Weights of a small contrastive audio-text model: 6.57M parameters, encoder activation relu.
Rows from block 6 of the audio encoder, named by matrix and row number. Each number is 200 + 40 x the weight over its row's rms, rounded and kept within 0 to 999. All counts start at 0. After the name is the row's rms in percent of the matrix's.
# weight_ih_l0: LSTM input weights (gates i, f, g, o stacked) (encoder.rnn.2.rnn.weight_ih_l0, 1024x256), inputs 0-85
weight_ih_l0.146,088,176,220,172,166,245,200,186,209,232,143,140,123,243,190,200,195,170,149,236,185,231,253,233,275,206,176,218,159,215,224,129,266,245,163,180,153,223,183,175,205,231,231,164,193,126,258,177,147,178,212,211,224,214,243,157,242,158,219,283,257,193,237,184,195,148,97,177,209,150,243,230,233,198,127,231,188,218,186,194,227,216,250,165,169,172,129
weight_ih_l0.147,100,93,187,176,189,224,218,164,170,268,183,172,147,175,230,174,167,260,186,228,107,314,217,264,292,133,218,234,154,195,194,164,294,194,214,160,136,185,205,206,159,255,145,167,226,194,239,215,167,211,189,174,140,200,269,210,196,240,247,273,228,193,201,195,194,125,115,208,238,167,230,212,207,203,128,214,166,180,181,169,261,199,267,131,187,132,183
weight_ih_l0.148,107,213,193,185,195,169,147,175,202,204,85,194,239,216,118,130,205,215,189,147,271,187,259,239,226,132,160,204,206,244,216,182,184,132,184,141,185,207,224,150,126,211,162,109,213,264,155,211,206,212,190,123,217,170,190,148,197,125,215,206,212,204,219,175,217,198,228,176,194,168,180,141,296,199,204,209,194,175,244,241,225,229,223,141,134,185,193
weight_ih_l0.149,106,191,208,166,221,177,214,223,235,217,190,176,192,234,208,183,181,198,142,143,222,203,189,173,253,177,186,199,185,245,261,183,222,164,162,185,219,217,226,112,105,241,197,181,255,248,168,175,210,221,210,117,141,181,193,179,218,198,183,213,237,179,246,206,195,149,169,193,199,189,185,106,199,249,259,208,167,186,247,243,257,187,173,166,188,207,212
weight_ih_l0.150,099,234,207,144,165,164,193,161,252,179,195,220,208,168,177,212,226,186,146,191,206,207,219,207,192,205,193,271,140,157,181,187,208,221,210,177,163,204,266,248,165,202,256,170,219,274,182,176,240,191,253,219,216,187,168,158,238,233,224,217,235,297,194,261,247,124,201,168,210,198,208,183,220,177,216,226,246,164,235,218,263,230,154,218,235,221,227
weight_ih_l0.151,128,300,239,141,268,205,170,223,252,177,247,213,198,194,251,197,320,232,222,178,230,236,142,151,148,149,163,208,144,223,184,237,125,207,216,232,232,167,202,154,241,189,124,233,187,163,235,214,219,158,189,158,208,137,84,200,168,234,213,196,233,172,268,184,142,193,216,219,203,239,154,142,137,240,209,205,243,218,212,158,221,159,235,198,244,202,256
weight_ih_l0.152,093,164,243,186,230,196,164,207,254,241,218,185,156,199,242,158,198,222,180,223,102,227,188,176,246,159,230,170,126,208,122,191,220,208,200,195,137,192,194,200,225,242,163,171,168,193,238,211,168,203,189,166,110,260,202,187,252,259,187,191,313,258,240,241,170,157,171,201,241,225,188,120,169,238,125,176,201,247,206,146,303,257,254,217,202,101,223
weight_ih_l0.153,104,163,96,232,142,172,204,238,152,235,207,236,243,270,189,168,163,159,226,252,227,157,220,171,176,198,222,143,267,289,306,189,192,156,163,142,204,193,201,195,215,207,176,212,175,185,180,127,161,165,238,176,203,190,224,232,246,197,145,171,195,187,152,199,216,242,218,141,176,128,264,223,178,272,225,234,146,219,243,191,180,224,164,220,125,227,240
weight_ih_l0.154,080,223,320,133,197,188,202,272,230,215,222,219,171,199,179,141,211,232,142,185,233,237,205,127,204,261,168,214,167,199,135,166,133,257,220,247,227,221,192,177,142,228,202,241,198,213,201,246,230,203,166,207,141,165,151,216,202,216,294,143,240,219,257,242,216,163,252,221,283,191,183,210,166,261,261,277,235,193,177,253,168,223,204,150,179,133,254
weight_ih_l0.155,110,182,252,122,254,244,209,142,151,215,194,177,148,166,253,172,251,247,171,215,235,277,220,150,224,191,192,224,197,226,176,215,163,161,206,233,186,203,164,185,176,222,175,251,205,199,247,285,216,177,106,167,164,150,186,183,218,198,238,230,222,112,305,204,193,203,194,248,254,234,189,221,239,266,223,232,192,184,171,230,254,171,262,168,204,150,191
weight_ih_l0.156,106,224,228,241,185,227,252,280,221,162,271,262,216,193,208,209,192,218,218,188,232,195,116,180,190,254,229,153,160,232,185,238,186,212,289,296,219,188,238,201,264,190,215,284,151,189,232,169,180,242,206,213,207,232,219,186,211,252,207,163,184,179,142,246,178,211,268,168,197,152,184,199,91,162,162,192,223,195,178,206,236,258,191,228,264,221,212
weight_ih_l0.157,094,180,232,234,173,264,151,198,281,219,149,191,152,192,120,145,151,189,190,218,177,221,211,215,140,173,251,260,228,169,136,252,248,213,179,150,146,215,144,219,246,218,200,215,215,229,154,214,231,195,177,226,245,174,205,283,171,162,196,242,214,213,200,271,209,102,164,149,169,161,185,171,283,199,174,178,159,180,169,244,152,188,208,214,190,199,170
weight_ih_l0.158,111,167,174,226,236,189,285,179,159,260,252,191,133,170,249,231,132,208,163,223,185,194,199,229,166,179,220,218,244,230,199,188,237,183,192,257,115,146,120,220,220,158,174,201,200,138,262,227,184,203,183,195,190,240,243,164,227,238,237,225,175,177,141,234,202,204,116,243,187,185,170,263,178,180,106,74,196,182,210,107,208,192,232,221,140,101,192
weight_ih_l0.159,104,202,191,197,244,261,201,171,88,206,153,184,163,159,202,195,240,219,195,202,180,222,233,239,240,170,181,238,252,203,177,149,243,135,176,170,154,212,197,206,214,187,163,179,195,188,160,253,227,232,166,195,299,174,221,269,164,135,193,246,210,154,164,216,197,239,208,245,157,192,159,209,220,159,243,201,235,244,159,184,171,124,219,146,224,211,130
weight_ih_l0.160,099,212,173,184,217,177,233,211,195,193,274,223,179,185,163,209,201,226,156,207,159,225,131,209,175,218,207,172,167,201,153,199,211,247,226,239,151,203,183,191,296,151,188,252,128,130,303,234,176,259,192,181,213,283,263,118,215,275,157,176,176,231,205,244,172,208,225,190,244,207,200,182,157,160,160,173,202,231,214,145,247,232,196,154,249,169,220
weight_ih_l0.161,088,147,145,158,241,202,231,189,191,240,195,211,164,183,227,188,219,221,185,202,207,266,208,150,228,127,213,213,89,204,257,191,260,195,245,177,154,155,216,128,260,220,140,220,168,145,243,227,169,210,184,186,175,253,225,168,257,236,212,224,230,154,144,153,185,140,190,207,218,214,247,242,193,201,173,141,218,237,206,133,198,189,281,201,176,155,194
weight_ih_l0.162,091,192,172,268,165,214,151,191,173,195,132,170,175,179,217,158,173,132,190,175,171,167,181,248,222,172,120,220,183,180,213,131,234,166,188,141,203,213,143,189,245,237,176,238,203,256,128,216,261,181,138,245,124,139,172,275,212,170,207,221,166,192,158,204,212,187,205,245,219,233,193,158,148,227,207,174,165,219,171,156,166,205,222,183,257,258,136
weight_ih_l0.163,104,266,171,169,123,166,148,212,242,162,160,157,256,253,171,159,232,171,219,182,217,160,238,232,172,246,248,153,165,203,221,205,183,180,153,172,238,225,268,214,127,224,228,205,241,251,184,147,175,129,231,150,255,164,149,219,195,185,174,208,172,278,190,191,270,194,178,178,273,204,202,160,238,212,213,262,198,184,243,260,183,252,131,212,231,223,196
weight_ih_l0.164,105,202,221,168,237,244,177,173,142,218,191,140,231,154,299,222,218,170,184,207,244,207,168,196,265,197,116,146,162,283,219,129,216,163,167,219,203,159,131,184,162,233,190,282,199,208,187,225,222,196,170,169,160,148,188,231,240,192,183,238,190,161,194,193,185,221,202,266,246,255,183,226,130,354,219,165,225,224,209,209,192,157,217,203,212,178,170
weight_ih_l0.165,118,193,215,239,224,204,238,173,205,182,232,231,187,163,254,276,195,267,218,192,166,254,249,190,170,175,206,218,249,181,199,185,249,184,213,271,168,161,142,213,280,197,212,240,148,171,243,203,172,260,199,246,181,209,250,259,160,229,180,188,173,167,217,259,224,175,165,223,271,206,200,213,158,201,132,167,222,255,189,194,197,157,236,186,200,166,164
weight_ih_l0.166,091,186,174,210,191,200,172,244,151,192,179,171,203,277,231,213,141,181,182,180,292,164,180,171,256,216,198,181,146,226,232,185,215,208,214,252,171,197,175,180,157,169,209,226,201,222,240,148,216,191,205,128,213,213,201,189,273,153,190,186,184,209,189,226,257,183,168,136,231,130,300,195,199,232,185,159,187,156,259,179,183,237,169,186,230,192,158
weight_ih_l0.167,103,176,181,196,181,250,215,151,260,216,199,132,173,206,214,190,235,190,197,207,183,230,186,220,214,121,195,279,177,176,165,101,275,212,170,193,156,226,187,195,205,205,159,144,86,168,214,221,184,190,180,206,255,155,206,188,233,233,219,278,253,195,177,185,174,126,128,226,239,182,214,200,222,113,150,228,241,247,193,207,275,268,225,164,261,239,185
weight_ih_l0.168,082,211,177,220,244,162,195,192,203,221,190,119,168,162,177,199,170,199,182,176,197,201,171,214,216,216,234,171,327,269,160,115,228,147,196,236,211,177,190,192,233,218,208,209,226,179,170,145,192,189,243,176,201,157,223,277,219,239,164,313,175,183,257,251,236,231,153,241,155,209,156,181,178,234,185,202,238,179,248,240,162,182,207,254,239,171,146
weight_ih_l0.169,125,148,193,212,205,264,203,138,212,264,199,159,160,186,189,181,154,274,146,195,175,277,249,234,250,91,153,233,215,176,164,167,233,203,170,202,92,124,182,150,153,224,122,170,170,173,210,226,205,150,154,197,179,199,267,159,237,188,228,290,255,153,195,212,196,171,116,219,228,226,186,186,235,168,133,221,215,204,184,211,227,184,260,92,168,181,163
weight_ih_l0.170,100,90,138,222,188,162,284,232,132,229,171,171,170,189,256,279,147,185,173,220,245,211,183,243,237,216,229,193,247,223,203,173,283,219,197,200,208,212,183,178,180,281,213,217,222,148,249,202,173,217,174,220,140,304,293,199,206,212,220,210,210,183,186,190,194,160,169,219,202,224,177,282,161,183,123,131,221,249,203,161,221,216,217,202,188,143,175
weight_ih_l0.171,093,169,113,166,169,204,171,251,145,228,150,119,187,208,159,151,155,190,242,212,296,209,167,186,194,178,240,123,152,289,186,147,177,154,157,227,203,144,222,179,213,252,185,270,216,165,235,147,136,214,227,132,138,228,248,180,246,226,131,193,244,174,175,214,197,206,149,143,186,153,206,207,181,201,185,202,188,180,274,199,198,196,198,153,179,200,170
weight_ih_l0.172,109,242,176,174,213,245,182,210,117,145,246,211,197,171,203,202,205,124,230,153,202,148,175,197,200,231,126,150,233,195,228,216,189,137,212,223,204,176,210,203,169,208,259,258,272,236,173,189,250,151,169,260,188,165,165,269,198,144,184,168,100,189,175,215,249,242,256,241,141,231,193,212,171,186,281,183,215,218,204,220,164,118,206,227,195,229,175
weight_ih_l0.173,105,199,219,205,232,205,258,245,177,206,281,232,160,216,252,184,198,189,223,247,204,148,104,186,180,226,231,180,173,244,159,201,237,207,255,259,218,161,214,206,276,205,192,249,172,124,282,218,184,205,217,178,232,251,223,163,169,227,212,139,119,204,160,215,205,180,193,171,200,175,204,232,97,180,193,193,176,202,199,171,150,219,223,186,227,213,231
weight_ih_l0.174,091,196,156,180,258,174,176,213,168,182,243,115,205,240,167,191,196,161,225,231,207,229,202,217,292,192,138,219,149,229,207,155,225,219,267,188,158,219,218,162,148,242,207,238,209,260,229,149,191,158,196,148,229,172,227,253,281,260,184,229,282,158,215,196,189,232,203,177,102,153,224,211,142,102,202,207,219,162,215,241,278,197,176,275,220,216,114
weight_ih_l0.175,102,161,196,178,125,145,232,197,274,224,187,139,205,174,204,190,128,208,210,192,229,260,179,169,264,198,240,249,121,154,186,197,245,225,215,215,149,248,245,192,226,272,208,217,167,213,215,89,158,161,231,194,177,238,302,176,273,245,183,210,317,219,157,195,184,210,196,191,198,165,261,175,176,169,137,203,157,268,209,224,265,282,229,169,211,164,197
weight_ih_l0.176,104,218,116,161,203,150,220,205,126,265,227,157,204,179,213,153,269,177,195,185,271,208,239,194,175,144,144,173,161,306,240,139,170,136,232,215,249,197,219,197,237,158,179,190,202,148,190,185,233,186,173,152,177,156,147,224,224,164,141,232,189,139,228,209,172,269,230,220,187,188,135,116,189,229,201,184,212,207,220,161,186,124,242,101,238,173,199
weight_ih_l0.177,097,158,219,212,240,239,163,211,177,201,244,163,193,200,244,194,265,226,169,216,182,236,198,203,286,196,180,181,114,202,277,156,190,186,192,219,144,169,184,244,154,250,150,233,195,141,232,191,158,162,161,220,152,185,189,168,199,174,256,172,314,144,204,195,176,168,144,201,205,257,202,168,142,255,200,268,219,199,161,258,186,207,213,163,143,145,181
weight_ih_l0.178,090,119,297,160,247,220,225,212,141,226,259,190,181,158,249,227,244,145,189,195,173,199,161,251,288,209,117,166,225,196,202,127,232,140,148,250,180,178,116,191,169,258,231,249,209,196,207,238,192,175,131,211,149,195,161,229,166,159,251,216,217,157,215,225,237,248,215,248,166,207,160,219,125,247,244,225,247,179,253,234,201,109,197,168,212,216,194
weight_ih_l0.179,107,185,184,208,167,150,208,150,185,240,164,190,197,200,177,146,188,274,133,200,200,256,244,229,225,119,214,291,224,171,236,155,300,176,193,139,189,228,202,238,229,193,202,172,157,245,175,183,209,167,160,174,193,155,190,189,211,178,165,272,192,178,219,139,221,209,167,219,266,168,167,195,271,151,205,161,173,183,206,222,219,206,270,139,197,140,138
weight_ih_l0.180,100,140,115,209,209,212,224,195,91,183,202,206,168,227,228,156,172,167,236,199,210,204,173,210,218,177,249,194,234,193,247,178,232,169,198,193,220,140,160,143,156,201,180,233,256,165,169,178,205,224,173,218,216,219,169,263,203,94,218,194,202,191,226,132,211,194,175,208,194,214,213,246,199,222,177,178,213,218,193,199,171,194,203,192,113,207,224
weight_ih_l0.181,099,226,213,214,217,251,122,183,164,224,129,215,182,241,189,183,208,208,181,172,146,231,248,185,139,178,184,190,280,254,198,223,217,108,157,205,208,243,171,200,164,170,162,175,243,214,214,182,153,213,203,87,218,202,172,190,243,179,153,200,176,218,236,220,176,185,160,177,151,153,177,109,252,262,205,203,231,233,229,170,251,192,219,118,255,190,267
weight_ih_l0.182,102,164,188,231,218,233,173,241,214,244,166,132,179,186,96,161,183,184,140,261,94,226,222,219,193,218,224,195,210,222,187,137,249,252,181,197,129,263,201,210,182,275,205,177,143,193,270,225,209,218,201,233,206,198,229,153,196,249,175,243,194,222,160,216,236,215,70,196,196,168,176,207,259,173,131,150,204,209,178,155,196,219,241,215,189,166,139
weight_ih_l0.183,104,227,167,197,249,220,197,191,165,244,186,217,174,239,186,161,201,130,237,244,168,119,210,262,230,236,199,146,224,259,242,174,208,198,190,177,180,159,180,169,213,239,167,196,178,236,136,113,180,243,286,194,246,151,164,245,250,126,172,243,188,217,204,175,241,205,160,160,207,139,225,226,213,213,230,183,227,171,259,200,157,184,161,175,201,220,142
weight_ih_l0.184,095,176,81,226,171,179,176,248,164,230,139,234,270,221,140,181,157,164,253,160,225,138,145,223,187,187,159,221,184,190,237,151,240,115,218,230,226,183,260,166,181,226,217,231,228,212,160,118,166,166,206,234,156,203,228,219,176,165,160,210,168,186,120,214,225,171,235,169,185,130,228,199,210,240,255,246,184,206,196,174,191,222,182,215,159,187,225
weight_ih_l0.185,102,171,201,181,167,210,196,249,195,189,214,184,194,142,202,96,232,190,216,194,111,159,202,190,238,254,205,186,232,198,156,169,256,223,121,173,162,221,139,184,208,219,170,207,182,212,239,197,169,156,261,180,177,167,197,229,261,257,181,220,260,245,224,209,241,184,199,208,191,219,188,163,199,236,230,163,231,260,218,227,256,197,227,215,225,179,205
weight_ih_l0.186,093,231,176,174,154,213,198,178,191,200,171,138,241,267,172,158,201,152,226,225,249,175,245,134,250,194,241,164,179,169,195,216,188,154,188,140,160,227,181,175,128,265,163,169,185,278,225,157,183,258,194,179,229,239,230,206,235,198,158,245,179,243,229,217,270,148,128,123,276,135,294,169,201,215,201,220,178,118,257,267,233,240,163,158,182,179,180
weight_ih_l0.187,115,215,169,212,268,177,139,224,164,266,186,141,144,153,197,194,249,237,156,218,233,227,213,260,183,175,119,230,257,254,212,169,219,152,195,153,230,256,167,223,195,219,244,216,219,190,176,223,223,192,211,192,226,132,156,270,200,182,146,214,173,218,204,208,208,229,216,301,240,239,134,192,216,173,201,190,235,226,235,177,219,161,272,137,290,201,143
weight_ih_l0.188,112,234,195,203,229,235,193,174,162,214,230,210,186,162,208,207,197,199,230,159,198,231,177,214,173,184,169,201,205,205,273,208,140,144,228,213,233,163,167,154,200,181,221,210,296,221,193,204,248,172,165,215,183,183,133,269,143,136,223,202,137,146,219,166,228,270,269,245,184,200,147,243,208,184,279,168,183,259,203,194,116,133,234,150,198,237,203
weight_ih_l0.189,097,135,157,210,235,175,172,212,128,184,200,189,226,202,215,224,158,165,188,229,199,182,205,221,203,243,179,226,293,162,247,192,236,204,190,205,239,173,142,226,147,228,226,208,237,194,199,235,214,202,205,242,194,217,232,287,198,122,208,220,208,207,146,167,231,154,204,207,139,186,168,259,211,236,244,229,139,267,137,165,161,142,203,229,112,218,196
weight_ih_l0.190,097,131,160,249,211,208,173,235,217,247,154,167,194,211,157,196,161,243,212,229,211,287,228,176,238,162,173,245,146,199,148,183,189,217,223,249,153,213,239,168,169,259,163,242,220,190,287,197,177,233,137,225,180,269,232,177,202,211,236,161,286,204,200,227,195,177,198,248,214,200,220,145,167,238,175,221,175,203,184,201,225,232,300,134,151,97,220
weight_ih_l0.191,087,219,204,175,166,178,203,200,194,216,229,211,155,254,140,201,175,211,142,194,171,173,212,248,171,209,237,134,143,242,170,153,175,153,225,150,162,222,179,191,247,179,139,162,166,187,298,218,85,232,238,184,210,235,258,187,258,239,179,180,181,239,200,246,161,190,201,152,195,172,210,132,159,210,190,169,188,151,233,157,168,176,207,194,270,132,169
weight_ih_l0.192,101,236,270,165,245,170,201,223,259,218,216,148,206,148,221,131,211,184,110,177,197,223,164,187,178,147,172,262,107,181,171,166,276,220,193,245,213,223,209,170,207,234,145,187,189,199,197,218,221,204,159,229,188,207,183,180,256,286,254,237,276,245,238,258,191,192,174,244,189,255,143,206,200,181,195,163,193,234,148,176,247,181,254,227,254,172,190
weight_ih_l0.193,093,166,166,242,205,152,236,171,182,237,217,112,238,179,206,208,179,213,199,209,203,202,198,192,234,143,200,245,178,209,196,144,207,217,205,246,144,164,244,210,132,219,203,254,171,171,181,220,111,187,165,210,192,248,270,171,252,141,164,201,236,203,145,233,199,196,131,168,183,180,205,246,165,201,197,180,208,190,167,251,193,163,252,172,134,113,188
weight_ih_l0.194,104,136,145,188,193,145,200,206,239,300,228,143,182,231,225,227,111,234,207,157,215,242,209,174,260,235,198,169,186,249,209,122,169,236,171,224,180,164,205,148,164,223,193,171,199,142,232,159,125,173,206,147,208,279,283,221,203,195,125,233,224,215,181,214,189,217,117,211,168,141,206,185,196,236,169,182,143,211,173,204,233,205,293,200,153,158,228
weight_ih_l0.195,106,182,159,238,203,162,276,236,227,257,217,169,167,187,188,192,207,194,216,210,130,195,181,190,205,191,197,213,106,209,185,190,217,195,219,238,192,142,158,205,311,185,222,257,204,102,259,208,155,238,145,208,180,235,224,181,259,214,151,191,187,204,196,228,235,229,196,207,214,285,235,175,129,159,183,157,241,301,169,141,242,240,271,174,230,187,191
weight_ih_l0.196,109,203,190,124,167,119,201,238,134,142,227,200,208,246,196,186,174,207,261,203,260,195,210,212,210,201,143,143,182,257,216,215,178,125,258,183,206,164,225,177,138,192,194,203,264,184,158,132,192,176,202,159,183,223,167,198,164,131,184,163,166,141,232,141,208,264,252,153,180,199,211,167,159,232,294,252,159,84,197,240,176,210,158,166,167,256,194
weight_ih_l0.197,096,178,255,170,243,243,201,269,167,248,200,136,171,217,271,210,229,122,155,182,174,205,148,194,260,232,140,158,227,225,223,208,233,143,176,218,163,163,149,154,192,246,169,236,232,217,191,252,197,223,106,198,191,178,223,246,251,124,214,224,243,155,260,226,210,203,161,198,257,198,162,217,176,268,225,154,191,238,159,251,173,188,227,143,163,175,179
weight_ih_l0.198,112,195,241,177,201,180,215,274,142,179,296,135,277,248,264,242,200,127,205,174,286,126,121,158,234,193,200,107,127,289,217,207,173,205,183,259,180,194,230,206,101,230,203,241,218,203,203,229,225,147,194,175,163,182,180,181,199,132,225,185,241,191,264,226,221,238,181,176,137,210,184,238,128,246,198,219,227,160,193,244,241,179,124,213,178,200,181
weight_ih_l0.199,105,155,143,191,120,158,160,253,195,262,152,224,217,214,127,167,172,185,196,193,231,241,213,242,210,203,243,118,152,254,203,188,198,212,268,244,206,212,255,145,226,192,144,230,139,168,241,157,142,177,208,193,209,206,247,169,249,214,75,210,154,165,150,150,203,218,190,187,222,140,207,177,182,179,206,209,198,223,280,142,234,247,206,156,251,161,149
weight_ih_l0.200,104,218,206,166,208,185,211,240,125,180,284,199,208,204,183,284,182,172,204,129,255,120,126,207,138,242,176,149,207,204,136,241,136,189,222,244,233,194,170,139,201,199,222,217,280,258,165,200,197,180,218,168,165,172,180,287,221,195,155,179,198,218,257,204,186,254,273,213,124,160,191,192,173,223,278,178,171,192,235,280,180,163,197,220,231,239,210
weight_ih_l0.201,105,192,254,232,221,209,194,193,240,185,241,162,224,172,180,150,197,271,216,268,187,220,204,168,276,165,179,253,216,212,161,162,199,181,163,259,132,231,199,144,168,213,148,199,162,190,260,210,191,225,169,175,218,201,199,233,207,242,231,175,275,127,209,220,174,122,150,251,187,201,164,189,151,250,173,208,246,176,87,249,245,163,246,180,242,194,232
weight_ih_l0.202,097,231,288,163,181,278,180,222,254,131,223,172,143,199,170,137,261,136,211,198,191,142,182,222,195,181,182,261,218,107,151,236,193,234,163,164,210,199,203,186,135,223,209,185,231,206,188,192,242,210,236,265,290,133,135,251,178,242,241,207,198,177,216,188,211,190,214,170,132,180,173,195,221,189,175,216,179,212,208,309,185,185,145,206,197,204,157
weight_ih_l0.203,091,164,171,175,210,241,185,231,208,261,256,144,159,183,219,248,148,210,182,212,216,205,129,198,254,186,223,171,187,184,193,122,207,269,213,253,148,223,125,191,174,275,228,284,149,107,232,176,88,255,162,143,225,238,240,214,198,229,186,256,234,186,209,256,168,152,156,223,216,192,181,188,127,129,161,169,177,187,214,176,251,214,238,177,196,207,150
weight_ih_l0.204,086,141,139,246,214,185,252,206,190,233,220,139,146,226,192,211,140,257,217,234,150,180,194,239,232,223,243,232,146,165,211,161,245,265,209,177,187,171,180,167,163,212,260,212,179,188,278,240,163,278,172,201,167,306,329,136,207,161,219,243,213,187,217,207,196,168,160,201,191,206,202,222,168,139,139,157,206,205,157,186,201,168,242,173,184,170,191
weight_ih_l0.205,110,194,172,184,220,183,213,125,160,225,137,141,213,213,158,149,150,244,214,155,191,259,235,238,228,122,168,246,277,165,157,176,264,193,162,191,172,151,207,199,173,232,125,187,217,199,160,180,197,153,115,132,207,212,211,240,207,210,172,278,230,129,225,144,194,228,135,175,176,181,219,171,265,211,200,213,152,200,161,257,223,172,218,153,193,195,194
weight_ih_l0.206,100,204,194,227,168,248,247,279,209,162,245,257,211,227,202,219,150,173,213,178,206,157,140,205,216,264,244,142,179,197,240,230,182,222,292,262,168,169,140,181,252,229,193,180,191,157,276,162,130,251,201,211,249,210,234,181,168,277,174,191,189,233,192,209,267,183,239,189,222,182,277,230,176,236,159,202,149,226,216,213,153,181,178,242,195,214,236
weight_ih_l0.207,094,210,218,204,230,192,171,209,225,217,187,168,127,220,171,161,195,223,168,205,136,204,281,281,223,157,279,252,276,138,201,198,256,198,155,135,214,217,204,172,208,250,221,137,219,207,194,194,214,179,268,162,264,182,205,262,231,193,242,228,184,255,200,252,224,149,166,165,156,144,211,191,214,174,220,220,171,187,206,184,233,183,172,201,207,208,159
weight_ih_l0.208,088,194,124,229,183,197,202,201,253,232,219,250,162,229,211,210,233,183,228,223,234,160,251,167,188,202,179,151,102,251,276,164,183,212,185,232,140,156,206,130,252,169,179,203,214,157,240,201,178,150,256,139,154,211,195,204,265,253,177,170,197,186,175,118,157,124,127,198,260,192,225,180,159,188,143,186,173,199,214,183,238,181,208,194,213,165,240
weight_ih_l0.209,097,177,145,198,203,218,172,152,228,177,199,207,205,143,208,193,222,245,169,195,250,274,212,225,247,123,195,190,178,219,235,156,214,130,203,185,153,214,238,131,153,176,131,181,251,258,205,194,241,204,139,157,129,148,166,186,238,174,188,215,162,129,214,183,156,207,236,235,267,169,203,131,246,262,232,237,164,192,189,202,207,174,212,89,155,135,197
weight_ih_l0.210,103,210,199,260,201,198,201,209,132,228,228,177,149,204,207,195,161,221,247,200,201,260,196,212,216,129,203,195,132,253,204,173,250,108,276,251,181,205,174,220,270,205,170,261,179,181,244,131,128,174,157,160,198,208,199,227,237,207,138,202,138,108,151,218,188,235,184,216,162,144,211,180,107,130,197,198,221,274,212,146,159,198,266,159,226,240,204
weight_ih_l0.211,097,195,190,197,158,154,155,249,246,206,196,141,224,257,199,196,134,128,218,222,234,126,206,188,182,182,271,210,180,167,255,198,238,171,198,217,177,188,190,186,135,228,194,171,142,236,205,153,157,262,257,218,246,254,219,157,303,194,171,202,249,275,212,204,270,178,122,134,219,200,319,157,181,184,182,219,186,216,274,186,181,246,177,241,186,205,174
weight_ih_l0.212,090,202,241,164,241,233,176,199,177,288,227,144,233,227,193,175,165,193,166,198,118,181,225,200,151,179,213,186,243,234,197,160,249,154,187,215,141,177,153,151,212,156,203,250,178,200,217,164,125,249,223,119,270,257,249,217,230,192,130,278,146,195,234,191,225,237,130,216,154,182,226,204,176,234,219,170,236,201,264,170,236,229,187,139,247,124,198
weight_ih_l0.213,092,224,230,162,164,229,192,180,230,143,168,183,210,184,168,153,205,206,134,209,189,263,183,166,190,196,230,200,192,284,256,185,142,246,148,199,199,231,266,174,227,186,172,219,201,225,214,189,233,210,227,121,212,187,189,159,204,283,272,210,234,197,240,238,186,121,227,203,223,204,192,204,232,220,177,261,219,178,291,223,201,188,214,200,217,157,252
weight_ih_l0.214,105,222,224,220,211,249,179,161,135,209,228,244,204,233,224,146,205,209,175,186,238,210,175,111,139,209,151,257,247,245,143,252,199,117,226,179,216,145,126,161,234,146,146,188,210,226,210,228,185,183,157,203,241,220,197,263,214,194,234,183,195,124,201,226,133,224,232,178,157,201,193,212,207,211,152,219,231,195,188,220,203,172,253,161,170,173,275
weight_ih_l0.215,100,177,200,194,180,230,199,247,133,160,211,189,192,219,196,207,184,145,219,165,213,153,189,227,185,272,216,177,209,200,208,170,203,159,257,178,183,236,193,232,123,166,239,281,212,221,193,148,195,251,235,182,235,228,218,270,196,91,170,205,225,201,214,193,241,220,167,180,101,146,235,221,179,247,204,194,123,169,205,196,247,241,149,215,191,234,200
weight_ih_l0.216,099,135,182,226,167,170,217,166,192,274,185,184,191,193,156,145,127,239,211,184,193,176,208,137,172,199,190,210,210,201,130,210,223,154,240,208,179,153,180,156,247,156,115,245,187,183,292,164,148,164,194,170,139,321,266,180,238,237,232,174,215,211,174,245,160,195,161,203,213,188,164,189,158,223,188,208,221,241,220,141,249,197,248,138,180,181,248
weight_ih_l0.217,094,161,197,214,243,196,168,249,219,226,257,236,136,196,146,188,155,186,220,188,158,166,129,176,173,197,203,226,179,218,100,206,176,279,201,244,173,182,222,193,256,213,212,248,145,199,255,180,132,166,194,213,185,267,199,211,235,242,216,191,236,213,203,255,135,136,168,232,200,194,209,135,187,238,164,209,182,187,154,175,271,212,249,219,242,175,190
weight_ih_l0.218,086,163,226,207,198,196,200,218,168,177,306,205,205,201,163,216,140,169,231,176,243,206,104,169,194,210,195,208,217,255,154,244,232,253,245,239,188,219,166,170,275,199,211,274,250,183,205,176,187,230,184,238,239,220,198,184,204,221,153,170,210,165,137,260,171,177,205,167,155,206,213,160,43,210,204,194,147,239,214,176,187,220,203,243,220,191,208
weight_ih_l0.219,094,189,197,179,218,171,177,236,186,181,231,141,286,242,228,201,170,147,218,173,202,177,203,117,201,209,201,199,222,226,196,175,221,190,275,239,171,149,170,217,161,190,182,285,221,225,220,193,153,249,160,180,263,263,212,261,243,157,196,211,217,230,191,210,207,271,155,162,109,146,247,206,165,229,170,233,151,219,194,198,194,211,208,201,151,170,139
weight_ih_l0.220,094,206,185,180,150,192,217,191,198,179,153,221,156,169,197,193,168,198,179,128,244,228,222,200,256,162,204,283,218,120,202,184,182,143,178,147,256,166,214,149,120,233,130,102,197,228,212,252,230,221,204,215,253,207,181,257,145,172,214,196,210,163,216,163,229,108,179,202,180,180,202,189,283,151,186,250,177,183,203,210,229,209,206,209,145,207,201
weight_ih_l0.221,105,187,230,188,210,215,171,160,193,236,130,121,151,199,148,92,210,207,138,234,93,264,306,289,215,172,169,248,282,171,194,130,240,158,139,143,171,257,180,161,230,267,179,161,218,214,194,225,192,216,151,165,282,178,188,261,240,174,165,267,209,152,201,220,213,175,132,238,155,190,167,138,255,167,199,150,194,222,186,211,200,193,246,121,241,152,186
weight_ih_l0.222,104,195,210,201,208,254,227,286,167,187,294,223,185,184,262,224,173,161,176,178,200,190,113,162,143,235,228,225,175,190,146,259,154,281,239,315,181,209,205,208,183,182,224,251,218,196,242,210,177,205,195,239,208,272,220,193,161,237,212,136,211,233,165,221,214,177,232,151,169,212,237,156,145,194,194,194,151,210,212,184,236,256,184,251,202,213,281
weight_ih_l0.223,097,194,159,234,145,183,245,187,264,244,151,149,196,208,193,136,199,215,170,210,160,236,233,204,248,184,228,282,159,133,177,171,307,182,197,213,136,201,199,180,216,241,191,192,146,215,219,200,152,232,239,148,179,206,218,194,274,252,161,223,260,207,188,204,166,143,156,183,191,141,202,196,195,194,101,214,156,215,273,177,194,271,253,213,237,131,215
weight_ih_l0.224,111,239,212,175,150,229,221,191,225,171,134,207,187,229,189,170,199,157,184,159,224,167,251,167,165,262,246,168,281,194,142,217,140,257,187,120,226,275,215,214,78,160,238,169,212,223,198,226,183,277,226,191,209,201,224,236,203,227,257,143,265,222,226,195,203,162,255,138,169,209,244,175,289,229,197,251,173,107,236,266,237,252,148,190,169,205,212
weight_ih_l0.225,094,173,152,171,134,85,190,168,262,271,137,135,240,192,209,214,163,230,250,196,208,231,178,182,201,163,205,165,154,288,216,190,189,195,221,210,183,213,226,137,227,225,142,234,80,171,265,80,184,180,216,128,171,216,206,201,217,163,122,233,212,189,213,198,201,128,96,151,230,134,242,181,222,203,139,236,221,191,262,119,192,275,190,109,232,201,151